From a checkpoint of a small image classifier: 47.1 epochs.
Rows from block 7 of a small image classifier, named by matrix and row number. Rows with one number belong to one channel. Each number is 500 + 25 x the weight over its row's rms, rounded and kept within 0 to 999. All counts start at 0. Numbers have three digits each.
After each channel's rows are labels from the 100 images, of 14976, where the channel reaches its highest value: "responds to" is what is common among them. Only what is clearly more common there than usual is listed. The data: retinal OCT scans (Kermany 2017). In brackets: how many of the 100, against the usual share in percent.
# convs1: 3x3 conv, stride 2 (model.blocks.7.convs.1.weight, 144x144x3x3, each kernel summed), inputs 0-143
# convs2: expand pointwise conv (model.blocks.7.convs.2.weight, 576x144x1x1, transposed), outputs 0-115

convs1.3:463460517430497452488489523473490510458492520502456500490479459513445470487488486531458483483474517495515472515502467454465495496518467496505458474510496481464520473489478522511515479510516482517504503503487512510510506470478510513479507536489530508505537459551444518525491486520508460463454515486519511512467466505538522473523480516463467452504512510477461499477469482502479504487452491500474491460522531477526508505481473477486519
convs2.3:494493478491503493501528498512469497478504466512496492503492492501465511458543492503485485485486498432516475515459489429499519508485486474498452497492502451532504477516440479474481493480469462493496467477493522491498511544490498481491508483468502485506454493521492540466480496476515478494495516482491504487513482438522508484485504547473508486491484
responds to: finding: normal (89 vs 51.6)

convs1.120:498443540461513483537476480492466510444512487465492517475517466500426536449502522488504472513510454512473464529507520508490495470508490465503461455504517472505462488513496473509466515526482509517484482465476520468533509513482505454502520502501485504506482465483515510468517493459460475500497462462462505521448522491503498483506494526477491460507505480520455481509516507486487522500495536525476458511451453512485500483511510505494463
convs2.120:507495508507533515516502512468483492460498480480498462490499526504482464429449480509513511525519504489520494500492488482518502489482489519495476537513492473514478529497488544503529482482495486494513459492503540505495473494539496507480488494538504529518511513490497498483481509512506509503502486506495507512463525483500524471508463474468511479487499
responds to: finding: normal (99 vs 51.6)

convs1.124:479482533453529483546443534502505496441458507473508512511515496517412546531476508502532463522524489499468445520504514515490511510529468472518466497514482480493512499509499528492524540521495496522467514446509504471516509523475517435522492518495513500491501464501494521517533517479482474512483476479479506519477515515507508465506513511483497463500488495544480504501540467492508493444511524474505463533487466470478478457486512495515505
convs2.124:494498511502462546482515519461489518485528480482511461474463526530480445473499454479472512569517472496471509515467490489471503500497493551492469521485494464492503547469484558510520478512533514493525428500490507522511491469555447518522512462527472538499503471519504449480466486485464503544521521535469490549508493516511532482500487514504524505508502
responds to: finding: normal (100 vs 51.6)

convs1.96:491527517511511505507460521531474465543466517506511495446516519486532504472522496497459490493487480497464511508502512504482527490532505497482520482488440520491505516504503523461499474482497458518507473457449453488504499487464490486503469532466531487451499536508518488511499503446513488515505485513496540510527468527507532486489511475485463525426506462464495481490456480511505421484493511493455506446494483489504477487511512507452507
convs2.96:505455524489518493461455481467503504505531472511518527522493498494506502518509511478483522483442505516450562485484503521468438482477464458486499509507468527459517541491509496551500509483495472507475515483479480508480525465488459465471491470490452513491476515488534485534503504462471536482518485465457485479488466526492518474520513487467461528512521
responds to: finding: normal (83 vs 51.6)

convs1.29:460446529473495514506486480446452471478527513520464499491479484513490522469487480484517502532467488458496459544520496482464501491466468496475483444527516495464461507486523477457469493517513493481519512469450479502517537491479489461477480489497472488478465475521506463496484480519491507461429493502507502510446498441469519499521479497495491469481490489502483482483526512501500513476496508485444483532500493460505481468468499475469516
convs2.29:494575497552528472528477521475535477489502469536493483486526473495526472483499506498496500500520461452516460511493454529468497511518499513484465490517516493512483468514495527496498490504483472516528506532512494480501466512507485513508490463505509473503487485499490492453514449554530488480466495500562498501449526514504460466466479460479483452479502
responds to: finding: diabetic macular edema (36 vs 11.7)

convs1.142:485460495460473496478483493489481518472511509524471492477483483471449483448499472498471516503500485497534491505503487475503492435485467516468488491456481475464480492526446471489472441488480447530535498476457522542502446479503478521501517512452509498502522503544469488485470473482476469467461472500513502495463462479537500492527489512474478500509477532462465483495487497528480480512482491500506487468506537482540506525476479476504473
convs2.142:479509538473490504501477486471490511475497503526521498492503428522497492501524517469489472509498505516494481547493522446474514524508423502484499459503485492484561508529499508459494489491483493485503482509491466449496560524488496473472476537469490483482504514490482515520492476518509495488498499460485515506550496440555527508519525501483495522498519
responds to: finding: normal (83 vs 51.6)

convs1.137:484456462480468520536496496501492503443459494508491539493502481448420531505475542488508519489487497481505515451455500541504508492501536506470511502460485450520513552488480474513518506464455500487528487485505501514507426493498490486493530482494500443508474489501503466480489487463501504500522466498501515458454509495487502546477501497510515508508485517516479471542509458525474499510524457496513486529461490486505515506471539481503495
convs2.137:487477536492502520491516502514509512494466542507511472475495516495543453498471561471492505484490530462458514541500512462481524533490479508496547481566507499522479511495486512515533452499531489538516507486493460480465506444515514499551491499514518516455525525519499502532508492519470544529499511485514439487500512464480500501525503491485495537459527
responds to: finding: diabetic macular edema (99 vs 11.7)

convs1.71:478469482464495524546454496502471506500451525529497500492498455484460553492517528529516532484513492477521473469482536527498520460524522472482483487487482488500492494487462493500494488493456492502552506481491496518503478482505498513479521523469520474500518500512482493490519461462458496462515492519512542454457497507525526503467503486491490489516444513513498445528504446534453508474499503472470456528479507450524541520457512477477493
convs2.71:481490528456491518469551502517520479519477461511504501488481476517516491475467563467503487509501532482485488511494563474540541520491512517522488523487531503534498506511498513516534486465530490493512508482462464463483538470517518512516533534529486515488501512542477514503514496496488534541503538499528449489506482490498501503521491500516466496476522
responds to: finding: diabetic macular edema (65 vs 11.7)

convs1.54:481518489501466485525481515460527471526487487492440530524499490493521506518500494492465506529451509488497501515526453514493478517467477488492495519504456497453540496489484505486519444479515471527518491473531476504511489454482516499462476485502493492478512482514526513526446463485500485457464530493509491487516439486516488484506469480513457506427499517462527529478456492489473432480477488485513492464525516484488507495489503467509554
convs2.54:495474492473512502482448517507481536503520512527464463458490514513466527519533507480467473489460488507501532473477520495510479477504523493497512484507455484453518501461475479522499504499458476483511480512494502502488494516493465437462478495454482476500475510457496503522473495463498491471476475454440497464503425510497509485463507539432491490454470
responds to: finding: diabetic macular edema (39 vs 11.7)

convs1.42:495507484534526472466515452491545496470511518493506465569452469517492486524499462577528509494505462494515517491511496502497482510485462505497521554489505475473484504486482479469508520506481476495501560512536484523456494495519488529510463531489508522493544501489490483479525510477533474498475467472490476478504496455515489488471496466512494466506534522508529539468517510489484488518490500520541516522481503490518553523509499480549435
convs2.42:479528481495502493487494542552534531497508504514495532523485517513493502537470447535515532500560444498468496492507505517502489516486514496497522494469477488479491502451497494541514499502507536522438515541498510517506447476496445505501493513498479506486482464481511509486498534474482461508499459508453521505477509510505494528472517502529491486505485
responds to: finding: diabetic macular edema (32 vs 11.7)

convs1.86:492459507504515485457514520513465513502518515519495429484490510480483469442533450534522502508529491526528532509516513411501498455506469528473516471481503471483478485525465483492460474498517489540508516515447513535483462495505473520530493525466491532505538515550484471495506498501509521499464496507508489509460498485538505512525507507451503519518512496503453485491525523523492510542482512516478513507527534506535507535489452505491489
convs2.86:490465507485508502527526478519467482445499513509510507513500465529490509500513470486485459512491521485509478554498505462509533521494451506492503451527504491511551500536486516462471517508468501492483501473522517464490542505480506462466506515479489470482479519532480517509506494457512502485500523479542516509578504475565531504506531498485491513524502
responds to: finding: diabetic macular edema (43 vs 11.7)

convs1.47:465485494551475468503504493489492511487417514527471539517532486507495478497496525477510519492462520455499511502528532517484484533497515503522480530504475498487474492507464450518496460489460515477517519503522501509525461448485533513449523485545477487518474472519554507466495456487509493459509514508508528493485462433482515501458464501482490495509480491466501496501467472489467475485477484456535493505462501490528478528503494465494485
convs2.47:482542522525502473487481507481539479542498522511512515469514465502537465500497501520442501513528480488483517517507463511454475500515478518487540517519504519461484505477520533484505498466487503501509520510475476486464500493518474502508501504507503499450518522502486470470532461546486541494496501521518497518453513509520496502500501474475494485510524
responds to: finding: diabetic macular edema (92 vs 11.7)

convs1.97:464531493454481505485498490521527518532504520509521535544476471499510467529475520519476502475479482472475487507506434507506518521527528452481510571529531491515527485475503518498527507484498499494514493481560519480488506494501492473526499527508541493514539475507436509490512515471508519482527496492483557495525494461530535511518517505529544490522490551504563506555499493506497508468503485470549479483507487461502519509484481503529522
convs2.97:490537495478494523478468505526529524520512511534493514454472498519492502526462507502508505511477477519484510466484540528527461506485543502515489497461474489464456498472490510511494464481465488500497498522478499503498513487492475497481538513495471490497459471474471504484491497502467433481483485455466507456494470528511515498478521501512471463455496
responds to: finding: choroidal neovascularization (61 vs 29.4)

convs1.76:487467496496533503508454502541483524464461545514547480492494491507448511494495512503521533488536473501524477478473523487525543484556497487483500489517517505527481458471501508507484532482493514500512509478499504511479531536532481510525505518470554485517510461514489503495552513470481509521539480505504559493467541531513550475490539506493524453533491510551486476519547500522500536486504518483489478525486507477526500543485463527470472
convs2.76:493498515480463547446516492497487506499479469518527462498486495543489500509483489482469528561485512485488469498478517536525521532444489545540458502468511516480507529500465528499519467462530481506480426516469491501491525460527460531506507491519467537490510483512497488479452502492450474542523541511474480484494493525536553498500519469525452497452501
responds to: finding: normal (100 vs 51.6)

convs1.12:498495515451504495543454505499477499493452522486498511499516513505483539488470507500511466504521468509450480537521503517476517485511488466498477477519454523487483508479515510501483509505462492543476502446471496467528528494455532437510462535494495508496528510498510543479509514439514472505480468493465518498493493518546529473485503512503466486472491468525494487488523448497523463453498512484475470522450446491479463467491522481473507
convs2.12:472505527517457544483454497483506533479531458491515517473418540516491469504482488469458543540516505516486559483443510496490484507523486544503461528504461502486503549451492536550513482495502522531522487506484509539546528482539444515483482483517457525480461491477522497510517476447465519519517493531501488527495467517553556491497506511504495479513538
responds to: finding: normal (99 vs 51.6)

convs1.44:514476490487475504480521543515482518493543545536500470500475506505480463489469481500473548488510517525552508508503475477502531477513489537508486501466508484495525476495461527501499476523513488525541495528482503548501464503496488545525500529484540504505525478572449497529470488519486492480481528523550536505475493513548548497528516503482487489504490512504499506481518489539488507512467462499506512478548556519553526548501472506491529
convs2.44:482516517457486502479500484494511500467506472533520483478491410527460509512511496481488499514493512498502493535476513487501520532498438492515465454484504515512537516524501516485490484473481481463452447508476466466499543511487489483472506525473473490491477487514479509491487500510496497490513511457499510494566459487593525488522549486490483513514503
responds to: finding: normal (99 vs 51.6)

convs1.127:483454491525499488523516505507426483496483467489486549481525494475479502451490519480495477500495517444490514487480517504472495501493528492496501455491502474512472514468476482513466500496492508501473482516455485469521459496461483496504509478540459474493449448482537484469507485511481520480496520509472470500443508446472471532488500498473504487506465475498475427518496496481484511489510480472440494509498481498470455488473491497448489
convs2.127:493437525481501508512465511489466490498489529464519476484521488521559513481477496485457532513528517486485514523518488460471475501488472500460548538551529483474506532527516499484523474506506508532522498454503476474479504460530502537525461450529510526485529527491519434497513495504514555505536500506499501527486538477487511512536507448497495472503524
responds to: finding: diabetic macular edema (91 vs 11.7)

convs1.109:528481520471485445475517516483507494478524462444499518471508457529473466522500499466430479520506523489499493532524462479485458530509510474532500487535526493525522475496489531518526492529530523523459489525509493461515513509493522493450505492531518509512506481479499510517476467541502517489514529449477491513489520535517464498521464497473485470502514490486451514474476509435466529468460492497488488445512499503462479492508483511495533
convs2.109:554490475480536480491507480436494523554498462465477485508527507474453508443516475502516460471485476465523465474511476491491496481504499473480439493497519456524449484500444474530500521506500497470497490481501544505482481513487496454520508456473501498529519475509490460452479486492496490508490503471476492511488521515477483502489460506488536474503462
responds to: finding: choroidal neovascularization (87 vs 29.4)

convs1.77:498448485502510477483525501477509419463547487497480488513498510506460493481507478473539509502498514484538504507513524456468483491486494536502498478498512472490486487483488461447482505506493500488511530530455441512492488513449489524499435466512483493440469490519506481515519485531481507473471528478510488489442506468472482516494475453455484494463473476517464503477534523497499509528493514484454519538526515505496469520488477503482511
convs2.77:474595497524517497504439503465550502497497507552486485487520455505519510501536498482469479510472493459500463508490461515446458517539474518489497464527454537491481465519494521494487479479512497503492512553499469492485500514490479490522484500494480469466479482438487471451528426562500494499478454487532486504492476503513483462454513442510491504505491
responds to: finding: diabetic macular edema (58 vs 11.7)

convs1.72:530454530489491463455539515495496500477527490481496476447517504511491461432525490502446499500527523512524535519506517433493476485480500528523513438495529476517435466500472467507465479532507517510480470539444498508520477513498496515471511496501491516502493508520491491509489473526499519511509513483502475527471516504507485521498476511444489512511530492487444500480487511483477528538459521526467517456506520533506501521511463517481480
convs2.72:554471460518580509556541493485454455510489514447498494529509517470450516446519454510532453480505522484529453539500479452474514507520492490498478500513516446554480472520474459480494511532503511474492480444534540523506519498495532472502500488512484478495508487503463489478486495469500462508497499499493504512553501467522496524487492456516537519511442
responds to: finding: choroidal neovascularization (70 vs 29.4); finding: drusen (29 vs 7.4)

convs1.69:504465502500503498526509486511466413486511507505512516501523484514476511471497506505503490502505502463487500492489487481452509497509509498525500428517495501522507482465481493453479499509483506522502508511413423506505493510441466510501438503524502502433525470507492468484502492505485514491507513497487508508451516497519504513494509444475490473475484456507476471498508493511483496489493493484406497509501501497514463483481482520459508
convs2.69:502456500502507527475459499472470515505514498495517507492538496542538548510505484451477521526524510514496499481517509485494458489510457507419521469526464508462529549540504495505531482470532509539513517483476476490517518485525453518510417483501505525507535496432520459487517460488509508528551427528517518531527537508517557496508527467513497485499509
responds to: finding: diabetic macular edema (36 vs 11.7)

convs1.48:512504494527493491497531467517459417537511493499506504488519513501526490449501491512495486486498502480493541483492500469482506500494511522512529417512514494520472501488493489459451502496466517507482487525419433500493485504477469510510443496528468497444495517514514461471499507495515535511502513504490489507496513471501496524454507443464499527476509435495491476478499511507499505519494501510427521494498503529501472499502492523475506
convs2.48:532466510490498496507501473482394469495505520478503496527526496516526517496498475493488498493505537507493540506516482479493474494498471489432507486568469496493493531513509488471509489513530490536477494460508494508490505476505465491496411495484493513502529501453517431473484487479516502545527436537483520555504534488499517503511516452500503521508508
responds to: finding: diabetic macular edema (61 vs 11.7)

convs1.7:523432531457450467519516509459469499451515465464480525457518475537445519455501515485463485493484517478503492520500483494483458510465521480534490450536509498519482501482495509526488487527521521497495466527470486489534516490487504503454523470523493486513478474487508495507456463526499502487499520462500459526442503512500464516515455510478497492508520489484446480505478488462460517490481479506449502493495506515482529496524504506466500
convs2.7:563501461499545473508518465471512484552492504434478469491537520473483497427483502515505460475498476483538487508516484464501497490511516478485490524518492440551450497494464472503517521493498516487542498475500566508483499491504514481506506469516523488523544491489484476465502498537497509495493485481492496509505527462494489508508460465490545482497467
responds to: finding: choroidal neovascularization (61 vs 29.4); finding: diabetic macular edema (39 vs 11.7)

convs1.132:464471515520543502529414539512456501502445522502516481516492516496497533479504509531540471512519482515470462514495536490500531467532479470471488460501480526493474495524509514501494503491510466483481532426462517469517508498486521459524505502470519517486479480504505527497539531463490467488498504510486513486466488516479520473515520520482506475500491510516504479511525494503526471443523513464478458543516484433487494457490488484505483
convs2.132:509488503505490536502506551495452500505529488482505514478472508528541502500490458466439570534615510499469489499476498473455525492472471526497510538475526477504495536494522529488500491498505526540515497483514501505535515442522509552521502478536457518474484513511550466505520477438499520513526509530527499510495495494513527500498496485530463479516510
responds to: finding: normal (95 vs 51.6)

convs1.70:519503500517502470528486507513484446507476515490534472518521470502508507481489491523527489517504486486489505506501492480451511487531480477506488450527471506510503440483467514443492499483506501510494526488436432488478504498459481498496421511488525510440528497507507490504503475471503483500514519494485538503488500547536522468479503446449470504457494450514507509494510484490452453495453497485449502531507496516498507500506467511478507
convs2.70:489474506495468509478463475506498518520531472481510540523484520528492508507480484492470481520525486510491533476491516493504474477501479514457475490486452504469509547466491493548505505504486527481485522481476517511543517505528428481487461484472462518513476449445463483526533500424503470523525447516490518503518489503521557512507512505479473470512514
responds to: finding: normal (95 vs 51.6)

convs1.58:500484543459531468549464511493503505457479478454495526494537467513426551513496525492522449530517495511465451527515539528473493500517487457526447480511494465500494488512483513502506522530478505518472498464507507463528497509473522437497511499506503515502492472487520515500525496479481456501498466467466487530479510517508484467501492510469477457500507471527471509499520492472478498468496535500503447524475455500467482472496513504510491
convs2.58:493507518498472532500514504455513513466518484472523459477489533534465433466473461493502494568505461507503513522483501473499501507491497552493463513479491473494488550477479566512545487497535511477520447506499525509522496482572466518517510481524492548522523470508486465483474491508478495543528514536459500555507519474517537477518490499497521512488502
responds to: finding: normal (100 vs 51.6)