Weights of a small image classifier.
Model: 7.1M parameters, 32-pixel images, arch resnet_bottleneck, norm batchnorm, depths [3, 4, 7, 3], widths [192, 336, 576, 1024].
Rows from block 4, named by matrix and row number. Rows with one number belong to one channel. Each number is 500 + 25 x the weight over its row's rms, rounded and kept within 0 to 999. All counts start at 0. Numbers have three digits each. After the name is the row's rms in percent of the matrix's.
# convs1: 3x3 conv (model.blocks.4.convs.1.weight, 80x80x3x3), inputs 27-53, a 3x3 kernel for each
# convs2: expand pointwise conv (model.blocks.4.convs.2.weight, 336x80x1x1, transposed), outputs 168-335
convs1.22 097:480504493508520523485462491559539512485478449466463503526513505497503508515525536461462486498494502484511513456502486512487492505508506522498509525515536466466463501478498500497539496498515523509515481485504483499490498494501501489479512490469492499513440501535478536545515517475520467453543524498540520531526524526477493473475506508486507517492492528496480502485506522480504523459470498483486520503523515540525493496463457527519501516511512524520526540525495460498490467496501490529528523530523509503496523520488486503504499486443540514461510514464528492464538516485548544498493520466471461478530523497534518514514511472498501498472485454481458485506486477521484505526501474502507499507497459529466486514510505478480461497473500
convs2.22 102:480493498510522521499488451494571504487519499515490503487463524507492490520486505502522506480505528530506515506433518525551505511526497477493501479490521495509478511503511526496512494503460510512509501529502536496526517506505477475482516518481442448465506501480507517487523483487487516498512509525431536492549517460463523494484476498507517509510499507530460524548506497477528549470492540521515494526512527514484507539476525528438532491526522515487495527527499455539501496523453525520485494479493547521496
convs1.23 099:485485492534472507518483507525520511481510502461523534475517477507480492498444484505542521500496487502514485448500483494463491535511520479525493464505524517500516508555542464511525487479489504502508491530502475518500537504495517506490476461462511536473501495479447463463460488482476514510472472481494546515470519526492476492512533485519532481527537486463496456464501492474477477463510492460514515449505520505544514488540492518523478532538491498492482463441452471488477492519496494527518513542488513520482480482500497487487467510499457435465489504494511533502497512486513501526496515516488522513497527470486516475459471460487517525472484481503527515506543497500529505484507480445457501509464493470506486492522512479493499470467487
convs2.23 105:518504490520477508483536512526491491499527500481499538505476514557529482490529489517490497501545526506520507546540479500471525506528554502477488518504523555470475490487497520451466507499510523526487500508546461515509509531542482494487523507560564532514514496490476470482520514487468465498492524503524523492487498508508497512498546506508513519464493499507535499490505525509491500551501507440529527514505468500536507503470532509495488512508511491528515469480518510489541510512508524487526502539485497533513
convs1.24 097:510490515481491509483495478477527470481500471543535536468468527457507531431491528506477475506541520459497492526466482499500485519515505509488564529473569486493536431456507443457544443457523510517483519520476513513496472519503499496479539532486495503516481498526450474530488521506489507503500497507475496568496479569479512534524497484485505500510501510497472501460493501452492506482469505469442510453455548518513477520497456552528455489474494478500519485501507536482459497479470523499499512483480517514462530523446478490511478470466475485489481510484492498469521484481490545504481503474529518503495493516497498505499494486505516542492513473504501479517492512521479486516496501464517540445498500481508499512510530486511504481480450
convs2.24 097:447476505481500489518476445496538477505498486473456536488480539458483497480487482483490506493516516487500471507499488503482516485531535485499467448467458478513502478481485463511520481533496477530458505486484453451485512467490505451521482496493472554488497454510487491463511460486488478536538532492488509494506536491487476495496490494467455512470482508518518494438523487505480517520503485514457456458485442480476511530462458498464506518464478466525496504500466470506524488511497471495496441513486505459518
convs1.25 101:504484475498503498513493491468466516520512506484494509495487522506484471484478442548508449540510487500490473529493474532509517478495522522492473480477488451471513549510486494489477466431440521529490510507511498468501442452464505460492541514496463509557497518510499468453462468495543490464520540513528495483486476452469470483475491514478483525494491502537538508508532525475463465509488490508499484462445452470466509506475483497517521543505470526497465505504464493485488514474516479470490507474474525490476515532513472511522508470475512467450466436488529486473519511503510463494519531520489491507536505489533483466507510492470481497468502508466469527498452472523476464509523493467515487511478480507464469477496505494506496462455516
convs2.25 109:519497485502531501516494511455519506556517532550512486491553526490541533497466507550512528575529530489494528448468514512496542534438483517498492515487511506485503546522549543513520475474479508440495489531509532514493526530520492488505473512502514510515481506481511506545495514546491508489495528534485527523474470534472537526560471536521562463494539486507527471515478498471549489475499475514481517536481499517494450535471506469498539528526523472484501509478510468488483501515504509463511500513522499510478
convs1.26 103:503468498488523499483498533491498506536485485511422441510496480483528512488528491508509475513529485485496472511474449509544524470514503497509479487510496493538482532493472508531518482524520516523498509478477504442470483524488478525497482485473498509465495497498476509483482481488464499488496495454518523499474523532476528490511509507498519489476532523465499451482530474478528488474501481462534528476507476509511489496504456474483482510491495505522511486513519498494476496528510453526516499506475507534493481508483492546497485529482436482437493497458507507476499508501484493519522499506523480488469500424463499465449488476487517540523502519511485476491530463479527497466485457479514479502510476504466461509535545519498521480485477
convs2.26 093:521503476505486529515535520524524466530552523468481497500539539494492500452534493524471545525516506484520480526513523510521432520514519503490504505522555507503514517503544523501487514523515527497485520510554513543511524537495530514474487509528454527508515495508453469526494463549458456525506513519501534484491523513526477521520547497513540514520456489530534491509508514469432533519485508477533570524532498491518512515486506541523478477511532470519479500500523532483496499524508526516514502504474544537543
convs1.27 098:520496502501487463525451437502512533521484494534482538526510441493515455494470416496503490485487513474473503527542434493528474451466485527480520528496506521499477534477495505509511529515492480539508485535538483514521472484479483495479499546502476483495483495488486478463522503468514519501510505537540513497523500492531523460500502513503487496526472462521492482507503489512508476542510514517524510503488480498495481512517518490527538504490417494491456520561466539513484498508490475466449515516414516514474517527481497467480505513527473511471507509523502499483505502542516498509530462462530483495506478479523504472513528479502513526512481527493497519516501516518476476510507498519499449499526512497465504517465523501445517495490506
convs2.27 096:510485484547531511517451499454511457499500530500490462546531515462535518485480524502473482539474491533507474489473512503495493528519524481515512442524501482523496459546483449539511484486539466534483528509501478482522469489506502513519480515469490533457501488509543533502492443528502479505503483473504465470445488496482521503475471505527503509508452511495504524474483460450515463459479493474449493496484509493451526468502478504508472482501498486504450483485464460511503528507502521518494465468514440508460
convs1.28 102:506506497505486492502508477502489467538525509469526513499507457523507465538490510496545496507491479506527477497543493492508505514497497486529511508533501487513491487531510508528508506465465480500486530527527514494503529497470511479474450452491480480460513508474530485494505485476512497461459456470488515483505533516478439461464506497437483480510522457444475530457484514490506437478476496489487516487517490495517483450474492486480478523547479518500488501458451485530511496516517525517519521534485481487489497483506496465472531509488524535534510465480489483491464446469496485440517513520463515516477468446487520489467427451485475467492472506501532515512511473514517500480448478526467450567473473494499524504514479520509525475530529
convs2.28 094:513508528535483480555549518510459500501486511484502535481482491503482551496514507475505484523501485515495548500536498508527500510460499500479485502441514506522466543499520467485485471542490497465465483490497470514478514506519476507522493492501549521504539474461522523504486483514497512529503521484510495479538492503504505497510515524490514514511512502510537501512514512539472473519526483486517535510508516518542493424522514499507505484542522487463507449449529486505494517519532524502543548550527498499471
convs1.29 100:573474492555475445552473450445454472452504505474514470499475525504473501499482494483492481505490478537506515485513481475498501483523540554473479530508484516499462526464505528457513500475477478538547466508561509493534470510497495514467507514477487500547462470525485463491433456488455529536462511533545475511523501509515498490526476493515478479526464483507480502514473487530475505495495507528490502490486521507456497503517491494500513507466504523474435511484464507471494496515492472489515494495471485520452503497504447493497469503470449488501473485476481499491467501526504447476485506501496496459504470481492503484490499516511487501489470513533498493472477507498507521504504534455523508459528503463527480509461475494498483537496469
convs2.29 102:512545526492478497465454493496497522492522540533480459537537516519512500501484477461456542514505468515504456514504489517519518521480492490575472494490487464526481483515482475512493467518513457494464526460486489465493504462531501501470516483474470496511505508480470543487473502529570513478544501473499476496463467489472521453506503575531500492541429513488456520507506491535512447496491462502497496509491515483504502494480446473516492491518505489499449511489455515479532489478489526509540507532484487541492
convs1.30 100:513489510503542538482474487477489518464482509505511544471507487473498479464508517510480476493511520499489507516521445492529490487498487479466497546499519495487537500496496485517492481482515526539487496522492469471487478455494498447511516482476455529527473511496479506509520515473524499497538509539512476457533471472518510518525485504490511524515485467569528470507502475498493499528534530504518480477515481529462495535486494548510482477465447486475485520523516529514530487487509486500481511438443526471471531487449471477504484474508501483470512489516515487496547469490492475501473488507499512512508499513546469442530502475513496514485494508479501499510475495530429454534459459500504471471512529485526547506490521478468497494514516
convs2.30 096:511490505505530507529462525500559469536479522530514509501523509455550512509504492533469509546542482532489477509479500462496568472521534488527509449485469501548500504544545453535504428491499476515479520522506507496496490526462477480496468494511449525494492488493500524510492484537499526480510529512502495520498509550477498505547495485457519524456485530509525428464475458468495479460514527471503473509490459527495521516519476491515526493501534536503470524512479471507512493483504463491459464523510472471493
convs1.31 100:456490563479497515503493473485497514506521541462494489475499553480483526464502471490494535513478499524464489462513509469503538489493551520473502503470469511484443509498497531485508519543452501513490487473499512463521539497481538516456515501488489512520490479513486489487525471492454519526444519546529503505503483488512509467431490546445498528496495488488496467516501442533526478503530472516529489485539502525470505473515494485495526505504531507489502502528498474503530483506514484490526498494509462526492460502538512504510485497457474526506515480499503495502429482520490494507474527533486497506479490499478501480450504539506501501505504508550504487522480498507504488496494503500486489468506515451502504505492503492499496555485476
convs2.31 099:477518539475504475476482502509537501488495528554506484519526462516491503491520520499468540495497495495507506521452496504521486506527502471544483494487511452479454511525474510521522461513479499494504509473513537470435523501503469520450478492475478463494507530504485550478501528516533523472478478516476483545457503495498504501482526507493518457561474511511443548517498546500512509485484494534514522484535508473506469525521482502501534517539522505518479503475451529498471465520511490502507489487452539537516
convs1.32 102:502468489500477491465504520497472511505459516485476524502494512465503523479514513453519484436492508495515475496525481506503525511479510490480499499519457513529438469460466457521512458536511484536519504487490544478491481516485489531500479502481505472504458474507488515519523481506499509492463506531500493515457531490488519475496431452498437484486503518497465503482528491481538515504521533512524539474494496515507500511516484489505503444486472468527521471499505500522508498506526487535530493538483495518491502471453475519493465519483446489481544489492551499486486477484483464520491466508483484532498527505481513490454445474493455498533476501522513513497523480506534496470478441531508510482515512480513558503470533496492483491517493
convs2.32 098:491511542477494462521517501524505534478500497522479507533493508504447556513533539490495521498525508521514513502494539497518484461479487470501546522479495453510501499535561537544549444482512524494500536514475509475452538537484498528514463508474480486488521498483510492497532547487512513522488538535499552569526537495487490509502524470488498460507515522506505487536491537478508546465546508501498526498535484514515503508514504477511498554523530496459515533490487468522469494513509486535445480512534509503525
convs1.33 097:502534512481520514467491465492529497461465524512503538458481570472529557490480506502468471467459453536510489518439508503474484519491504462499459526493480464473465446468481490528508488475499516514481523517500466457516485499499499487511518495561438472536484551546462449497473477496518473524533478485453480515492511487446470476535524509523527490511510453540516485509516487549551530525480481504499476538514509514503481532497490521497455482500515484517497502518539519486511521512523535536494532490479531498480507495471483522531506507508506506560489491511508494506542465453469522490455486507480493515488500491518512481495491496493549520473509506483490504495521489543504503537487503490542578443494520445457525466547528481519491449496491
convs2.33 100:450539513524501494540471429512502507526513502524493507507525503502495509479497512497465516513520475478476469509506509506530508502494480525529486463525496480495502476503513476503514509529476516485496519530489482463497507539481508478515496538471471511532515492522480521528511482522507507526493522460489504531502529526503545535538494490480487492523446542490538460505489478523481447532500443527497496514485507531492498500477443471491499516508472453490439521502513479510505522496523499512512519540521493455456
convs1.34 096:541540547531516519504470491498480458469497483534526525467456521452513529459513532503511479525519483452500454524441479530490493523500484497511536535491535492498500470516528464507539441490508523536477501501481495510499491513454501511460522521449467493537455495544446486538524501491518480469526485470469499524502491524486512491530504544495508520494449500437481533460513526460521538432487560454478549451487529547482446528476446560505452483510498501532502500514500523492535482507529527504523515466455536499463546492422494464471476486459513528500531508481528479454539470461499497481470501471515511492488483494516482493505476475511495496491501485511479483518476495526465484520480468478502498480522514498515506500479504485489490491473465
convs2.34 100:453480514462467513480471468516543471516511500491487514479474488489501501479491477517503490509509515515493453493503494486495515499529533495487489462504487446506489494497513486518493488493499504544455529491512488443505525505476449445527473495504485553458492465488479491459550478496512499511483519540422494448521560474483519486515477450455466534487486532526512495467519498504475520532523500494464474470490469502499505513473469511471502495465483473506491487518479477508494462487495448524499480520502496495492
convs1.35 100:501498499490494500454488486513525485504510432538517504463483532494518515461526521456486467492549527504551539478483496489548487490529502512487485509492533505501520502503484497502534473484499512509481523512470500488466426505532451489499505529511509504537505486524493477529476525506439514487494508521486489504505482541505515516525494500512476467471460474500495504500478505472489508522456492503493495501485515517512514494521472515529493457507486478522531491545514507480497516500495517486485465473509507525500510547527443493558463493529466496501516512539474494499522501537516526498533503441538503466488510552487479540488488505576536527543529483511501473474482534480483519507513535467518553472519502498512491552526544508497528506486499
convs2.35 105:518449512507488510533496518472503436485491492482492498530520506458503475486510523477485515521512452529469460480483523498494510481504515517502524438498479487522498482491511444503529509508492494509492508445453457506503502494496497482533460507456436532498489513497497461462521505512511523563510495475491478499461488484480486552495471450491480475508488518500549516467525476513490491475470494512426488465460448476486511491514476479474491481491488488500443527484488511496502493478517499505509449516493438470469
convs1.36 101:451432446531526537534525520483462466492467486496485517444452475469480508484492488488503512486505500523522521468460429488527436490521479468482486505501499519508511465480497493498523508504510502509534465463484487516527502503497512495480543504464478487489455465479483485483525513480512507481510504503450468479505490512494494503459477448497496508488491500510476501519498529525505527506508512506498512501482511493464477508488505509498516474475465515499525516509509523488488505514511493505494468459460512495478524516490533532550501514537470482515492469492483487510514490491474460478492454495503482504489493501520524531515525501475436458527463507507484535492503491503504496527528500492447505535488522518498509459450460511486533520509538
convs2.36 100:479481504455504450495496505515453488512445481488537484490457495508499473450497470456490525456508465449494490544512469454454505496475491481502505483473465520476540441490517469457514482490505488476517500508478504501495467478489514473491504491517509518538538515487473491494505515476503489494502489485518468531476488477512473452491531487506507483445506484478493491477526472514500465507504475509484468455468507482534528481528521500516488536426464484455499502490465500482481475479488446483476494485494456500507
convs1.37 098:469488518467485502526520528485552497480518504519497490486499529491537527482493534477468484512516485542580536488481503494486482513533519451483472498488507489479509462494479503518485485498558511513478500515493470509506466526502450501473503506493508515511531549517498509538462513513471484472521505463475475497501495507475496540527549542491484502476473450532526496509490432519504512524524473508508479467447498531550546494486509489484414460487478439486464499517536495467506517488514504491490508526514462491495505505473494511501478514471487502502534548517510504521521485462465540501480523518505510483507490471487500474500505497493550550492534550474494503495521519492501503509491485486548541459514468444459491483515533509526544492506501
convs2.37 098:457467510546440533539461476489513472531466472488498461497519501453532515477510499492478518543515458476454505508507466518478500472538497502477468487514480471503490481493496489485519494520485484480466502508467448515533509509494519506509510511467470536515484506493494488477521526492503504534485508480501436520488480535490522517521499477496503491517495485520528489480486515483432490480522493507478477485515518465521453521510481475478531474489498531504451511492468506498507484480504539485489516523491473471469